Rows from block 8, named by matrix and row number. Each number is 128 + 32 x the weight over its row's rms, rounded and kept within 0 to 255. All counts start at 0. Numbers have three digits each. After the name is the row's rms in percent of the matrix's.
# conv: width-5 conv, dilation 2 (model.blocks.8.conv.weight, 320x320x5), inputs 187-203, a 5 kernel for each
conv.96 093:139104115135112118104143146163137170102145128127092130138128140070060073071137129074107065156050156080090093147125134106154163069139136132113103127161062080139091133099076125130136072122057098123209179144158100182115124121140106130150143141172138115165117
conv.97 103:165110117123109084105154179192180125113142122128132151144110182135149165095171150126130133177100089082133148124151151108106161095106155114066127119125088113130138108137133072106143106126133143139185178075102081102094100134108135082187159178128153148159108
conv.98 094:115110138120114190142136151160160157155099119129073142112178132102102098145067206142115086146107096089172083053148177216045096142099105135092108149136117076124119118091083080131163142073098095120076148130148077170114123096124072112150129138132091124089082
conv.99 098:150170198158181180163164107154059094151139094166131136116160107114108121070171103113090076144141145180123155102161094116183124116180235150157134147085101147163162181128147130121066216168106144090122157143177181147182158085102140117139156107104118133130162
conv.100 099:141098107155095088162143103137133177071135090200098120177098181115063137094115163134124186107119171117149176137130108111208065103201148183111101101095178113129110147121121074105125112050200146118149085129135101139059105091118181085148121108136126104134151
conv.101 101:119118122088101109161158139089157145146157156149158095069145085130088099110136124092179127121162177182128132100157176077094163089113110140184141175193125072105115099129104144119065186150124208155104138036186134116150097083101170134135128169159137069103161
conv.102 101:110116083100169075171159143116076142111111134157131114130137126143085104097161083083106109169129057152121106105086083085152141106089148177081111107112092099131110134212214077102080135103075087131154077105156095162162096098090198164104061111128107103081084
conv.103 092:091168135146092120128101072109162137136179150115101121085130119136111121135094107148152146101171155130131067078125101093065113125114124159123104138083116124122114162105061130121117086098104112158126106160135155099159157126139107112130141116106114075084123
conv.104 098:088103110148204156117089110119103115115126156081111127182163160115134127117129113162172154114087146144194175139167133098113148117159134136154152132095181161084154100142087071122131179176123159164180172139142159120107124175132168133063101104067123130184159
conv.105 099:092168150116189151092097066080085114150126158114076114114151184148126177157105108092109125141130110073081132100115149221177144092089178139101128102141136131106097144079168175152101126125104094078147111132144204128135145086071136164153159169136163132131121
conv.106 096:135132070147176146101106139158110143153185114090155105087145128144113094131098149121125116099054170191187120154178135095116196166107134064121173090124077054127145136125092097144130123053194096061119129127122104157144159126089133107136133135086148097134143
conv.107 092:089074115128125109074132089100117141123130127084107154096103096120124122087135119160155151122157123068154141130090059103126143176164159136214135142136077065118129059086125131105183132073116111104122105105079069164104117125130105102112127117164115148175155
conv.108 093:133102089110184131138081145143124137123111074134116107126089137124122095076150118118091092141123135174108083105102128163050144136168110188139110145158125188100141121126075130082078145139111112109115090101152107088143172152127166132130094138108146150159109
conv.109 101:108109098093115080145130126089099062153070069064139171121143147112107112098135176105119120145074105090106119184190192159102120140120151104162160162172102086120185167155156156114124064118104153107125138143112139144115107112109063191131119117090077101091075
conv.110 103:077088131168088077159145090069110126133100130115084078123094186119166100148133146199112124140085153135211121117126120101147168149133162190134139104112057190117122159111088135091057103115130144139175177117073099172093140118150108155181106091107140130141132
conv.111 102:132123110125098149108110177137106130175105092185100155108144105080096135093178123108146145124131120111125122114135122138126105081093085157153153144118168142110147124168166118162173225163125139169138114128155169123153110097132243161196124151118136127117132
conv.112 088:211122134151102091132168121151171086148113117164149150102098155128116126112087120136074110082088157128145166089104097107091123128101121128091098142119168183119077069155128079124087117120131086137082136183171124171138117094115108083108078103189136142151141
conv.113 097:167132097113062119189161162095106165185155134128103129114155159133102160134125066115120067187130063165158154096089107141153137112126113143112112138113106139139067105158128127196122118086126120086093152178203082130091092138153079127092107121123135128109139
conv.114 103:178092095061121122158112122131108087107121120126118126124115116125119144115116117068114135212126111114109146168114096112170158146126161090102136082102109134071083185059102080141105122116141090090120124113143135122087077148111114061089143153083108104125128
conv.115 098:192103134169171111108141179187129157124112126068094114070112167136130121074114100099083074121172148139160109099106123155196129175136134105166184162153166079090135140130094051129146095081113131157133104151166200137121149111122131101137094094138117121147150
conv.116 097:087093137135136186160123127150102156122068133114134149129152078181100123148137130141137104174147245109086113092165151158075156127140066093160120107101104091103131064119135039136153116154136137105135100161143104183097121107156067153093118147106137115115147
conv.117 091:092163111115134070187173119116143091098155146089130201162174143167106107152078114115108174067139124161161131164112067167091103074092089058127119081090095123167141100155147121129174076151099121141115090107109108142163164107161118148099034049101119118100146
conv.118 103:137096053135141146111097203149090137098158180102142118133152129082121085092095150112101164133171230121160099109119090076144142157131141148122125103123075080091176149127151053102114150169145137160168134155089127103143096152124184084162124117169170119124125
conv.119 100:134107118156099150141149134108115104132135164123168114111155079116108090114109138104141139188188139165118126132158131121118105180185165114130076126086138127185127077097177126117129118183188197110128119121140091116134192163157153140164072097116109150086123
conv.120 096:148147156084133085112168172109161127144145081112078146122129139129080161159107127112097148200128096126099211076132124152098079106135061192092138089086141103138113146153114107115153128069143129142118171110107067119118092126153107075125158154165122118082088
conv.121 095:080100125135102086152152162112158147083122103176167151149123101160119111095199161170120106143176122170121146086148089106127092118110073108107214136081140120082159077112171097107146110085193073165083098183097130141108109113143113135138110122149161128117141
conv.122 095:100148092148121115180162158187136173147122104103135067024129202176180134139134159138101138175122083112123127076125124097079093120130162140121124163161163088144135105036071145143110075114120108161111141105099078150127106091116115094121144059128114103079104
conv.123 103:105119140146109154144100097118139196113097147113092152135156110186157168098194081168188066115176111180124086148099145112114103088167124164142145082132077147094125142139180156133150089155116104102113068147080126116192126175126106185130128230086200110136121
conv.124 105:130173098081116146156164145101168132162148152132115149081129154087121127080169134200136159172117162125126150131120085151122157125164124104118098043120128175141144072173122125161102091174097141157076201130172182116078137166119094069173131144206134114092083
conv.125 102:097183129093204134135137098097200147103114131084093111112176129126121134060139129178158125128110151101106162113129090176135105129096188116119130117099202175126095090118179134149135105106150173159074079106129141130129170131117150094105127099105122116206146
conv.126 102:094114166084096089118121136137161168084150140097161144187076209092147132112213096133132172140199077075170202157090147151137167096168180141082177113099108130149138100138059136107130143076148172159132158135093123109188085109162135145131136107173107144114091
conv.127 104:078211138130113138137144118148137130088100082115158108182096152093155198181124127170160107131086141075110070124093135099115119132213111112133131112117099061118142137136147155087172149105137116076126192153140108113176136137095166088112128119109117082085068
conv.128 099:151116193135085118095151106127106103098148130234156096162150180091120106105139134089128095158131141137105120165105203146133133122101141167135190154143118111160097119128092104135127129169150157071192098107070091138171099116108132076145122067088153081136133
conv.129 096:142113095138099090095159117118096132130129170102153173157117102128139139128122179153144202093166175118100128093069126145119080091086099106137115120128156120123090055150134146142150103137122103131043113118142073128134164179134111156122137145084118140124103
conv.130 096:132095105110032100188189128135126136147115147139115159120134149102149160134142104127098079111183120093101097150153114134080095087082100130131157177089135144072107139115150134114100029091102112112146062118149168135116125131126158128137142150203157145137114
conv.131 099:111159111101085075131158079137100100109175186085089120122117120080116147196094184162150117093102132129129119084181119131065125123153104108106163174200155076080114137114108185099130131111143149157174179123127119125105097129158153136122110156186159113115164
conv.132 103:055121083113086156114121125174129140084164129077108114129064140123145130134143178109168220226134134096162139131153110176106068159120124123156102149117149093042107145155098090150173111120170180204112125108096141157128086126085174141113145165118135100148088
conv.133 098:136156159140117124127172131168095165161199095190143112098131083146109118154085148137158097175161191097093109119150110070169126071111067110114152154137138064122150101123134134186206132133119139109146198163157158142137104115159150138105100188132146149129091
conv.134 094:137151121087128113106101189177092117106178198187148138148195140130102149128181114090101142158165135098142160179136148152141119109100146138138151149160160148183113149119114144105137136085215156077170127127129155152140138102096148132111135130148106116153171
conv.135 100:127101114201120191079095090142093115078086169113183113098134114129081105149173116103178174153062147067112090108152134155104169112100107141197120079108081070130172118138140111148085155180093115147144144103133129173149150109154128136149098148102116152096135
conv.136 104:084102139092177136156146085129154121157174091151170108152128122156133155156133123130171142129097071146138158134133149125124132143074130149112133072247113146132126108063175115141154111120083113159228088116038110127148151192142128158149120177135112133145128
conv.137 097:136115158125154182099091116140141133175179178107132177127102132141108157146133113105162133079159161080064098132168110138106160110039135108085104090126188134100100124125159122092133136159123134128075067104160180130126152063100114123080101124191124144133116
conv.138 099:090097136153134123096126138134095161122144151119204122101146091152146161217180127140156099152125120120114080117136124127123143116145158126146126144078137142183073141182168111099071154147109101080136115082125137141139116137211144090103081089143146201225154
conv.139 099:142206131080137094106099121135157122098188157088117162097153101120128172125134124195161103155127089114128135120131150072076156119105151108147113170094114138147100123134155145184156092096177131080074137108114128140121137121174054132176197194104106148160193
conv.140 107:097127144146186105163116110149110100153123094127117156122216134110156140071137160161202133118175133223069106097106106093111108121197161072103165192110084161210093112090120107154143101139131162179120126122200107134129130083163100131076189068113134125119152
conv.141 096:154145148138186089138177194204161168147159142110099094112118168151106106066179155087123093146123133151128088111140081109143145094131096094094143204106156115132141122139130124071093136121148110112100158148130130152110122141101103126118168159079147128125156
conv.142 100:153119068069129090175149151151140113097144105147128124100101213194111157121163201073170090154161160160087139140116125124109156157106191155111142095084124111119134109122140139104163159143175174124181067060135178153148129136131154134105149139141200105126141
conv.143 092:171168173153116099090131099170096102120146112147180130098119143108171154114165106144141116149133113124077160091104161125118125166173172157142133099080157146123154079190129144093100114089089144096124088111102151123139102159123199110118111130075120195203134
conv.144 112:124065155087148106125103072107118122127158150068177084134168133161099097103161114172114145174125128141086139105108097150146089169087122171137103178065053129146113151144097107149104145138170136096131118122061191117123117110144171050163118127150135129118156
conv.145 092:124068085143130144124094102147136108135119116162149160115095119110177184116151076123140163129141123097113102141142160096165099139128112082083122142123102124105121170114104119116106130108105072084129134100094115125170140141117124138116120099166130132167165
conv.146 106:075157092135132120114122140097183119103149128200162108095122094140139153154127132169127093135164102098158096178138110143123116100192104088116136103095130127149135158171143101141098207146173165074088120111168061119106136176138126182162184083158143106146154
conv.147 094:176132105152113111150164119172121179138096106191102127102125114131160109191161140145114118127122062086136068181152169141142142117094130128096035104101122136102158068072128182132167125150139176152155126133151138129137132126110091134132137176209103077126109
conv.148 096:151107124168159131138153123160087071115129149136067136131077125088099125141177150124116093119115194135111159163125126156115148132090149125144186081108134172156148130125169103084127095183112132134104159151159226111136131058119107141080136155123157132071085
conv.149 099:135138163115154123166125139137182099115052076106120080143109124104073107115136155182171192154139085103127121103090104128054090134146191096130097151150103125071117080184160145092087075125145148148131148127140177154118110082139083117129142108171135153158157
conv.150 095:094101104149142099128125106057125114146116055161157208124127148124121104054115141156066092091051064085135180128179134195095117128156139200176203163190050086132100111094080142139124118144190152123172187195128153143149143157142114105087093115127135161098100
conv.151 108:153068092173154148146101110139121118131142123173122080130128092063099088145220075085157154094135112143111124114150128097174124165146104153125078115110111107171138133125162117100133156184170146117146116028116126087118157126103157134185114152089099101160136
conv.152 101:079149135148147059055125151113139127155110150167138123098142080140159111104157122168050157079127106123047125121165187123118147046116104169150159151057153193032132162078084168142069088089083138106086154052130094090162148127174100145105140121096105169117104
conv.153 105:099105112104083080107158081189146128145195186112095077168162189163137167151132165162085141119090139148112149152136136141134142103129146152101152182125108098120090142155157119148180126112119171170085107157115160159162183193080146178123163167145110157146083
conv.154 094:131115143178201127149152112068122078128118133141226094120182133124166144134108088132142172122106108097096092076107121144159153119055083144156122082133137064099115090155160181106085108120117097111175149159157190097153117092097133152177148133046147152143149
conv.155 105:190149114107097124124180167092125112128138135076145113092138142131105179109105115219209101099123117117064132138076145130156157119121133104167134104198130142156095101164159095103098132148145113126159200170110133151152090111113143132154128117048107052085164
conv.156 084:076111077134088118107113105097138162122112142083072115150180117106087129173128170135096159090123172134108087122120107096130099122125160127140169135106073068106122139092110107117146134141131112093083126113120090143141132149185110137119101153076114115126136
conv.157 101:161112181149130135104142107107165171128091072111160160134112120115127145166139154171080044125117089141148133134120143167046105119174116131164136106139154116111109099126087102139144124123136121108142153146122130143141115125170181091081140140175148126110137
conv.158 101:097086074125138130111074145108075141175146126169171162145104160128098117104192110098106090159152134104118109125141129171121178141149191122150046068085077147154139134102174124137175103156109153136140133120139055104155152130094164094103162127098131131110085
conv.159 095:160160115125076148132142131062087131107118135132101119161112156178130115092147128090176122157173060170122168144149123175170132135133050130114140147099126153106115096139169130066151183129085155124125110138102109170183115104133131176126082091189191197115110
conv.160 099:123148117093128148179136117131129156170117124169147146143162098159129140187098119171161109103138122112094085170204135105154079120142150143138164154139126149151089082137134093146176118134100170176158178180165104069101064111155145150117111101128146169107096
conv.161 100:130160103139164095125095121123139117110169123155165129192068187058093137174129037122131147178117117115201102068182127077125144107092136134142176139141091204101105134093155115122127078140145154122124125123110184156115121122154107107075142174139101146145144
conv.162 098:098126148135133154139147124128114083128155146125164158111172022148138173127120100130125096151157145180135137133096131189180082159122140093114158109139171177069123120102106132118125144127130098092168136128055141087076111144166089161163140121093131118119174
conv.163 097:151130160143130161138148151082146137104130099129141150131130151171138099139167165119126172143153161090124123162146082077090090130133128179125137146159154136202172144144084098101132150107135101094175159155153063145101164144110123122114102146189195129141152
conv.164 097:068155052103089128108161183160126147179106136161143107073153146122098127092084136083153138125145131141130209079125104161112119150127094132195104143123077156156119115174112056085176134181118131113122149117062099109112078093137103143172152133104157130096094
conv.165 104:121133085118189158154187139094179146106119113124139144105142188128152090078092116156110120095097069152154153091101080145088065138153198113166102133110159149131123115178163112091143122119120070154138111142133138109130130100091176083144093168147127156154137
conv.166 099:141098114161117109112124084188133110100114092179131102101151158141135130083100153179107113093080143080114142180104070140161127061131123084139145095119133122118128078036074104136107144139101089183143145080110147137120105141104108106152136115149114114155128
conv.167 105:098095122196104079105092133163116105134152114064092188087171166120137103143161092171153153115107123117056118165128058102163100129108165075160138134190072120102080138140125119183130110156141147156078093138074111082106124156134092087180119086147136096135132
conv.168 097:089171167137158142113157171122152111131098135090170149129132063135129150131133122173088100192170103090128127134184125182134123139130093101134115158097119105105124108120102147141218094138139164091130115112137133104127124131154110083103122166091148161098192
conv.169 100:125133122161162134124160147140090155156145128151149126117100093106157139150046099115104126138160120125128097105118155154142168140178130169160133091078169134127145154140091146127067094127112103081102150154153145163105089149112038095144132133109107124104102