From a checkpoint of a small sound classifier: widths [320].
Rows from block 3, named by matrix and row number. Each number is 128 + 24 x the weight over its row's rms, rounded and kept within 0 to 255. All counts start at 0. After the name is the row's rms in percent of the matrix's.
# conv: pointwise conv (model.blocks.3.conv.weight, 320x320x1), inputs 214-319
conv.19 101 [143 128  96 110 126 153 143 135 159 154 101 112 114 130 153 115 145 113 137 108 127 131  89 122 103 134 137 178 141 127 120 107 121  93 110  99 165 128 158 111 104 119 123 102 173 110 130 131 114 152 163  85 103 115 101 173 133 138 110 142 136 140 123  80 167 151 100 119 131 138 109  70 105 101 161 104  85 133 142  90 153 166 120 112 106 101 134 151 136 171 108  96 134 117 122 134 162 139 148 107 154 108 136 141 135  97]
conv.20 106 [ 93 149 133  79  99 106 113  77 144 157 128 131 113  90 136 151 146  99 113  96 153 137 106 100 150 138 183 144 129 149 122 139 117 101 126 109 108  98 153 165 135  94 144 165 167 127 119 107 136 160 108 113  93 172 101 112 125 100 130 136 131 135 102 141 171 152 153 106 103 135 130 102 131 141 124 152 104 144 120 117 134 144  96 162 151 118 142 114  83 118 128 122 119 110 105 172 106 133 111  95 125 118 146 137 122  85]
conv.21 097 [103 127 122  99 140 127 102  82  78  84 123 106 138 131 130 152 136 181  89 137 140 125 133 120  82 154 120 131 104 130 109 158 154  82 108 118 158 144 168 120 140 121 143 108 182 180 119 125 167 150 152 104 125 137 136 125  96 113 148 121 112  95 157 103  76 120 159 155 136 129 135 123 142 164 164 119 149 125 167 123 126 103 123  93 129 112 104 127 141 127 153 107 107  93 120 125 141 122 150 176 105 151 148 144 104  92]
conv.22 099 [119 116 141 140 109  98 132 136 121  96 121 150 140 130 103 107  99 139  79 133 135 177  62 229 143 117 152 140 148 113 124 121 127 165 148 116 162  69 111 124 146 169 127 100 121 129 133 119  92 127 136  98 116 133 132 109 159 151 143 115  65 125 147  97  81 121 116 118 135  98 133 129 114 137 129 121 121 157 125 126 118 109 165 133 132 154 134 135 162  94 131 104 116  95 173 112 142 103 142 128 133 174 158 131  95 108]
conv.23 096 [107 132 196 146 125 104 154 112 119 142 130  70 119 131 159 139 132 108 124 129 130 145 126 121 128 147 142 131 117 109 114 114 161 168 143 104 137 122 141 180 107 111 151 132 130 130 135 113 101 154 151 168 124 121 196  99 156 124 104 105 141 138 135 149 106 116 122 127 119 124 126 150  85 150 140 132  98 160 110 134 153 144 147 128  91 113 146 128  71 104 156 147 142 136 138 127 157 121  85 108 122 148 125 143 122 119]
conv.24 099 [ 92 130 165 131 117 119 152 127 133 113 143 106 121 121 106  98 104 171  90  84 119  78 113 120 112 122 126 148 122 129  82 110 142 127 147 133 126 165 120 102 138 131  73 116 104 148 156 165 121 111 105 120 132 147 149 146 111 137 116 122 127 117 102 129 118 100 172 136 147 160 144 100  98  97 108 160 113 105 110 130 139 112 153 157 147 125 120 119 126 138 180 126 106 103 108 103  83 111 157 134 152 111 142 139 132 124]
conv.25 100 [158 142 160 122 114 129 105 104 127 117 110 136 125 168 137 130 123 135 138 140 127 155 107 134 104 119 152 165  85 141 111 134 131 117 117  80 144 133 153 101 102 144  97 126 140 164 134 143 152 133  97 149 128 100 125 100 132 147 144 101 140  96 139 116 117 127 109 112 118 146  86 128  81 116 134  74 151 153 113  74 171 101 118 121 120 167 131 111 184 187 130 135 133 117 104  78 133 105 128  88 139 106 116 111 125 117]
conv.26 096 [139 120 147  90  86 108 108 150 124 113 120 139 115 126 138  98 133 152 134 167 104 151 142 141  94  91 129 156 101 119 108 156 101 106 157 109 151 143 133 120 158 145 155 149  97 133 143 124 124 129 111 145 118 130 132 132 122 127 119 160 106 126 163 126 121 164 125 136 126 137 136  99 112 136 139 116 136 141 133 146 122  87  98  96 124 152 100 167  98 134 177 126 120  94  74 139 119 129  83 156  98 115 182 166  74 143]
conv.27 099 [ 99 148 133 117 141 120 125 127 134 133 105  94 129 140 143 142 136 128 119 132 103 144 117 147 140 113  96 110 138 148 114 117 117 161 118 155 105 136  84 130 131 140  93  90 144 146 122 112 160 135 142 118 114 100 103 129 126 142 129 142  95 157  94 179 154 110 103 102 124 136 137 148 141  82  98 104 102 160 111 109 123 120 112 138 155 132 148 144 164 111  99  84 150 119 128 134 135 128 151  98 120 188  92 104 126  95]
conv.28 102 [132 167 144 140 126 112 125 117 133 118  96 135 110 138 120 117 145  80 124 115 123 112 114 109  98 128 155 113 117 109 155 121 120  74 118 125  82 157  59 150 154 158 119 136 102 101 139 185 126 145  85 152 129 114 105 135 121 138 163 133 120 105 155 155 123 101 128 123 159 131 145  85 151 131 137 136 125 122 134 118 104 110 102 116 116 109 142  99 147 123  77 128 167 144 123 117 119 112 160 113 115 133  97 114 139  71]
conv.29 098 [112 130 124 114 103 128 108 165 106 103 144 102 136 139 163 119 133  92 107 101 130 126 135 158  97 122  98 147 143 146 125 141 166 165 155 114 107 135 110 157 145 113  98 121 121 152 128 121 139 114 162 153 135 114 170 100 148 154  63  86 142 131 159 117 150 117 121 200 107 116 101 130 148 117 127 116 103 165 118 129 137  88 103 111 122 119 123 128 144 125 111 111 144 122 119  82 142 137  89 106 124 122  90 138 145 138]
conv.30 100 [152 120 171 122 114  89 148 149 157 166  79  74 138 112 141 131 127 154 189 133 129  98 145 125 120 151 161 127 122 130 144  83 126 111 132 159 119 141 164 176 114 125 117 158 103 111  91 115  78 153 120 159 116  93 116 105 116 117  77 134 126 116 136 127 105 109 145 101 129  98 167 131 135 124 119 125 114  96 137 130 129 132 118 110 177 127 115 146 117  98 138  91 128 139 121  81 148 144  92 101 131 112  85 128 187 133]
conv.31 100 [100 111 143 121 125 117 113 147 142 129  94 110 116 141 125 104 126 119 111 125 106 129 135 121 136 125 116 113 153 155 162  99 146 114 109  86  99 111 121 132 119 145 173 145  94 113  97 135 106 100 145  98 114 134 108  99  80 117 108 119 102 111 122 124 126  87 168 139 112 121 123 221 106 102 130 122 188 132 129 121 100  98  91 168  83  98 139 169 139 166 142 135 155 120 128 121 103 115 122  89 112 109 130 120 153 130]
conv.32 106 [141  77 117 122 119 126 112 136 145 180 121 124 105 116 109 151 109 127  86 122 133 129  92 127 134 141  86 121 115 220 136 139  91 162 144 124 109 116 135 127 133 148 138 133 141  85 152 113 113 140 147 125 151 153 144  98 154 111 133 117  90 128 117 164 120 168  96  95 105 109 145 137 171  91 157 123 106 150 114 160 136 154 153 111 136  89 154 118  84 111 163 157 166  71  96 134 132 131 172 110 108 144 128  99 126 178]
conv.33 100 [120 118 123 152 107 128 149 118 130 152 123 105 130 146 136  97 114 130 136 107 156 123  95 103  93  78  92  98  96 129 117 147 127 129 132 115 122 124 148 130 125  95  92 137 104 114 131 140 144 128 130 107 185  89 105 116 148 146  99 146 121 120 139 146 132 138 198 107 144 180 142 164  99 165 167 105 131 132 113  93 118 135 143 100 152 140 137 106 113 129 141 138 113 119 152 135 105 136 128 170 111 161 124 166 126 128]
conv.34 101 [ 91 161 126  97 100 148  95 136 162 169 102 132 116 123 121 114 116 139 111 113 113 140 150 143 124  98 136 133 104 196  98 140 119 122 115  93 104 104 171 142 106 131 153  96 135 147 131 152  91 128 127 111 101 129 125 134 123 172 101 115  83 121 131 133  84 121 100 150 138 128 132 198 154 155 106 147 112 125 135 161 153 122 113 144 168  89 164 126 135 127 138 149  92 132 142 128 124 122  78 144 130 135 148 146 154  96]
conv.35 105 [ 75 110  99 112 102 163 104 116 109  61 127 133 127 122  67 110 137  94 103 105 105 147 132 113 120 154  80 109  94 109 118 149 126 157 121 130 128 124 144 130  81 131 108  91 121 115 113 155 124  82 121 122 155 105 112 119 133 114 126 136 122 115 109  85 150  95 109 124  97 117 147 145 140  97 112 110 116 127 125 117 147 185 128 129 170  94 142 139 115  94 133 131 136 113 128 129 138 125 122 124 119 158 116  83 150 147]
conv.36 098 [140 112 121 122  78 149 138 113 131 141 155  90 138 125 129 113 113 134 169 190 151 121 130 131 112 134 122 166 120 104 139 131 118 127 127  93 126 124  93 110 106  90 126 121 118  99 120  78 175 155 137 105 161  76 115 131 143 128 115 105 164 159  83 116 148 157 127 167 154 140 162 122 206 167 101 157 120 120 119 110 117 113 126 119 139 126 155 145 164 148 127 139 138  93 131  87 100 151 126 132 123 141 113 110 115 110]
conv.37 100 [126 130 124 114 156  95 138 108 154 160 113 103 104 146 117 121 135 142 120 100 122 115 126 152 118 105 135 148 134 143 105 108  75 108 147 110 120 160 127 129 120 107 139 101 151 138 120  90 108 170 135 120 121 115  88 138 172  91 168 146  93  98 168 118 152 104 159 107 111 143 139  88 129 107 114 156 136  85 131 152 130 112  73 136 139 157 148 116 127 137 124 107 106 104 132 129 107 148 125 113 134 149 143 103  92 173]
conv.38 094 [131 175 101 117 154 128  93 118 157 124 105 150  77 151 186 126 112 148 151 157  85 109 119 147 147  83 152 118 151 145 115 149  89 135 146 159 135 119 139 123 141 134 128 136 116 103 106 112 129  91 142 115 121  78 137 134 108 109 104 135 122 116 117 121 145 120 111 122 125 126 175 130 154  88 112 110 115 189 140 132 126 183 134 132 118 158 111 150 134 105 114 145 156  77 121 161 106 133 137 120 149 137 126 167 131 189]
conv.39 103 [116 136 130 127 123 150 125 188  88 168 124  98 131 193 147 135 136  94 137 144 122 139 140 118 138 115 150 111 128 114 140 144 148 163 163 142 133 111 153 104 159 135 106 130 132 166 144  86 112 147 113  88 127 113 169 123 146  94 117 144 180 109 140 128 142 133 129 109 137 155 155 127 137 154 159 110 117 111 132 111 125 128 173 145 141  93 123 121 147 135 125 134 125 113 134 117 131 150 108 138 116 103 108 163  87  98]
conv.40 098 [107 148 103 123 122 145  90 110 175  88 142 103 122 131 124 164 132 147 161 148 134 131  88 168 124 137 166 103 101 115 150 141 127  89 152 110 140 137 117 139 127 164  99 113 141 126 119 171 124 106 119 133 130 124 126 154 136 111 126 119 112 145 126 111 104 126 110 126 163 131  94 134 132 108 141 103 128 122 135 117 103 124 126 136 146 127 143 130 161 195 122 167 133  86 106 129 128 127 134 141 123 121  96  99 174 114]
conv.41 097 [177 153  85 118  95 143 138 110 141 142 110  98  96 144  97 107 131 149 134 137 141 158 105 113 142 109  94 109  88  88 133 134 121 165 113 126 143 179 158 127 140 148 109 112 124 120 174 114 128 131 148 119 162 127 135  98 134  81 133 155 119 132 116 128  73 105  89 114 130 128 130 124  89 157 111 145 163 115 146 120 126  90 180 111 165 132  95 123 131 107 159 154 135 114  63 130 175 114 160 123  95 142 152 131 122 158]
conv.42 101 [123 154 142  90 137 118 121 120 101 121 136 124 132  86 137 136 155  98 128 159 131 104 150 115  87 114 104 139 131 103 111 157 139 130 130 153 135 122  85 113 109 130 105 134 140 126 136  74 100 156 170 126 124 103 143 106 150 147 112 117 122 151 150  78 148 122 141 120  54  80 157 111 107 131 115 121 155 107 116 175 123 107 108 117 120 127 115 114 169 141 122 117 143  90 157 128 122 196 206 139 105 208 130 133 110 116]
conv.43 101 [ 60 157 129  95 117 133 113 135 135 122 113 118 101 121 137 112  99 140 184  90 177 144 114 132 146  86 183 115 135 133 136 139  94 119 169 116 119 116 142 129 147 118 184 106 124 111 123 135 138 115 134  88 146 115 112 130  90 109 117 137  89 117 142 131 132  92 108 145  99 150  99 121 137 132 168 130 174 156 129 159 105  86  87 118 103 126 136 176 136 128 108 114 121 103 149 178 123 138 145 138 118 144  87  87 172 135]
conv.44 102 [ 90 122 134 143 133 123 135 129 151  97 134  98 125 137 166 128 149 104 117 134 129 109 155 110 149  90 133 157 101  82 154 169  90 125  98 102 142 103 109 104 108 156 137 164 130 119 112 129 131 100 161 115 184  88 161 135 122 107 121 110 121 144  81 148 158 152 115 130 120 136 129 124 137 172 102 138 125 162 130 115 111 117 131 193 139 131 103 147 173 110 152 177 132 134 125 130 142 140 143 139 121 145 127 116 146 122]
conv.45 096 [120 109  97 134  92 127 130 122 135 140 139 131 146 115 160 117 141 115 151 107 105 108  90 104 159  94 109 116 166 126 112 138 128 125 148 140 142 140 110 156 133 129  95 117 117 128 115  92 131  92 116 145 107 108 110 104 143 147 124 139 114  99 104 171 117 132 177 104 138 131 125 177  95 111 127 148 117  93 141 127 119 149  91 152 102 147 148 121 117 125 138 120 122 112 102 158  95  81 116 168 105  94 116 153 131  88]
conv.46 099 [128 133 116 125 114 124 102  98 118 143 106 174 126  78 130 101 168 118 104 147 184 127 146 138 147 101 122 155 144 117  79 126 147 120 127 196 151 171 130 146 142 146 149 125  87 104  98 122 142 137 165  88 131  93 121 133 147 117 148 207 105 111 104 164 122 104  99 162 154 124 132 121 155 113 120 158 148 115 148 135 124 126 140 109 126 122  94 132 134 110 148 151 118 134  71 137 120  97 109 122 106 135 117 140 173 143]
conv.47 102 [116 101 133 152  92  92 179 169 106 137  88 126 142 100 128 136 116 125 102 129 131 155 122 109 104 105 141 112 118 146  90 141 165 114  88  97 143 125 108 138  98 122 110 109 142 155  94  99  99 133 104 114  94 105 101 137 104 115 114  63 112  85 116 113 123 129 111 172 110 154 143  85 156 101 127 138  98 115 112 106 105 154  83 100 125 153 137  92 126 126  76 155 143 172 152 105 114  80 118 155  99 117 113 155 142 124]
conv.48 093 [113 148 125 107 161 102 107 152 100 138 154 124  96 115 124 129  93 152 123 114 150  90 122 187 149 157 139 176 131 144 136 122 138  92 157 159 137  93 116 158 122  91 104 158 120 151 122  97 142 113 135 131 169  89 141 136 116 109 159 141  72  93 116 171 124 154  97 107 109 137 146 118 135 111  92 133 164 115 124 129 111 165 116 161 133 146 147 139  82 126  93 108  92 117 110  97 107  80  87 110 124  95 106  78 145 141]
conv.49 097 [127 111 147 100 143  85 131 203 120  80  94  99  97 163 142 110 139 155 149 107 118 184 145 160  91 107 114 117 132 146 110 142  93 133 132 100 102 123 102 167  83  87  81 115 101 118 115 170 131 134 106 169  86 133 133 145 134 116 119 135 135 138  90 163 131 132 118 114 130 143 127 128 146 110 130  81 189 108 118 113 109 143 100 103  85 156 142 111 166 112 119 130 146 174 144 112 126 149 128 180 135 127 114 124 129 171]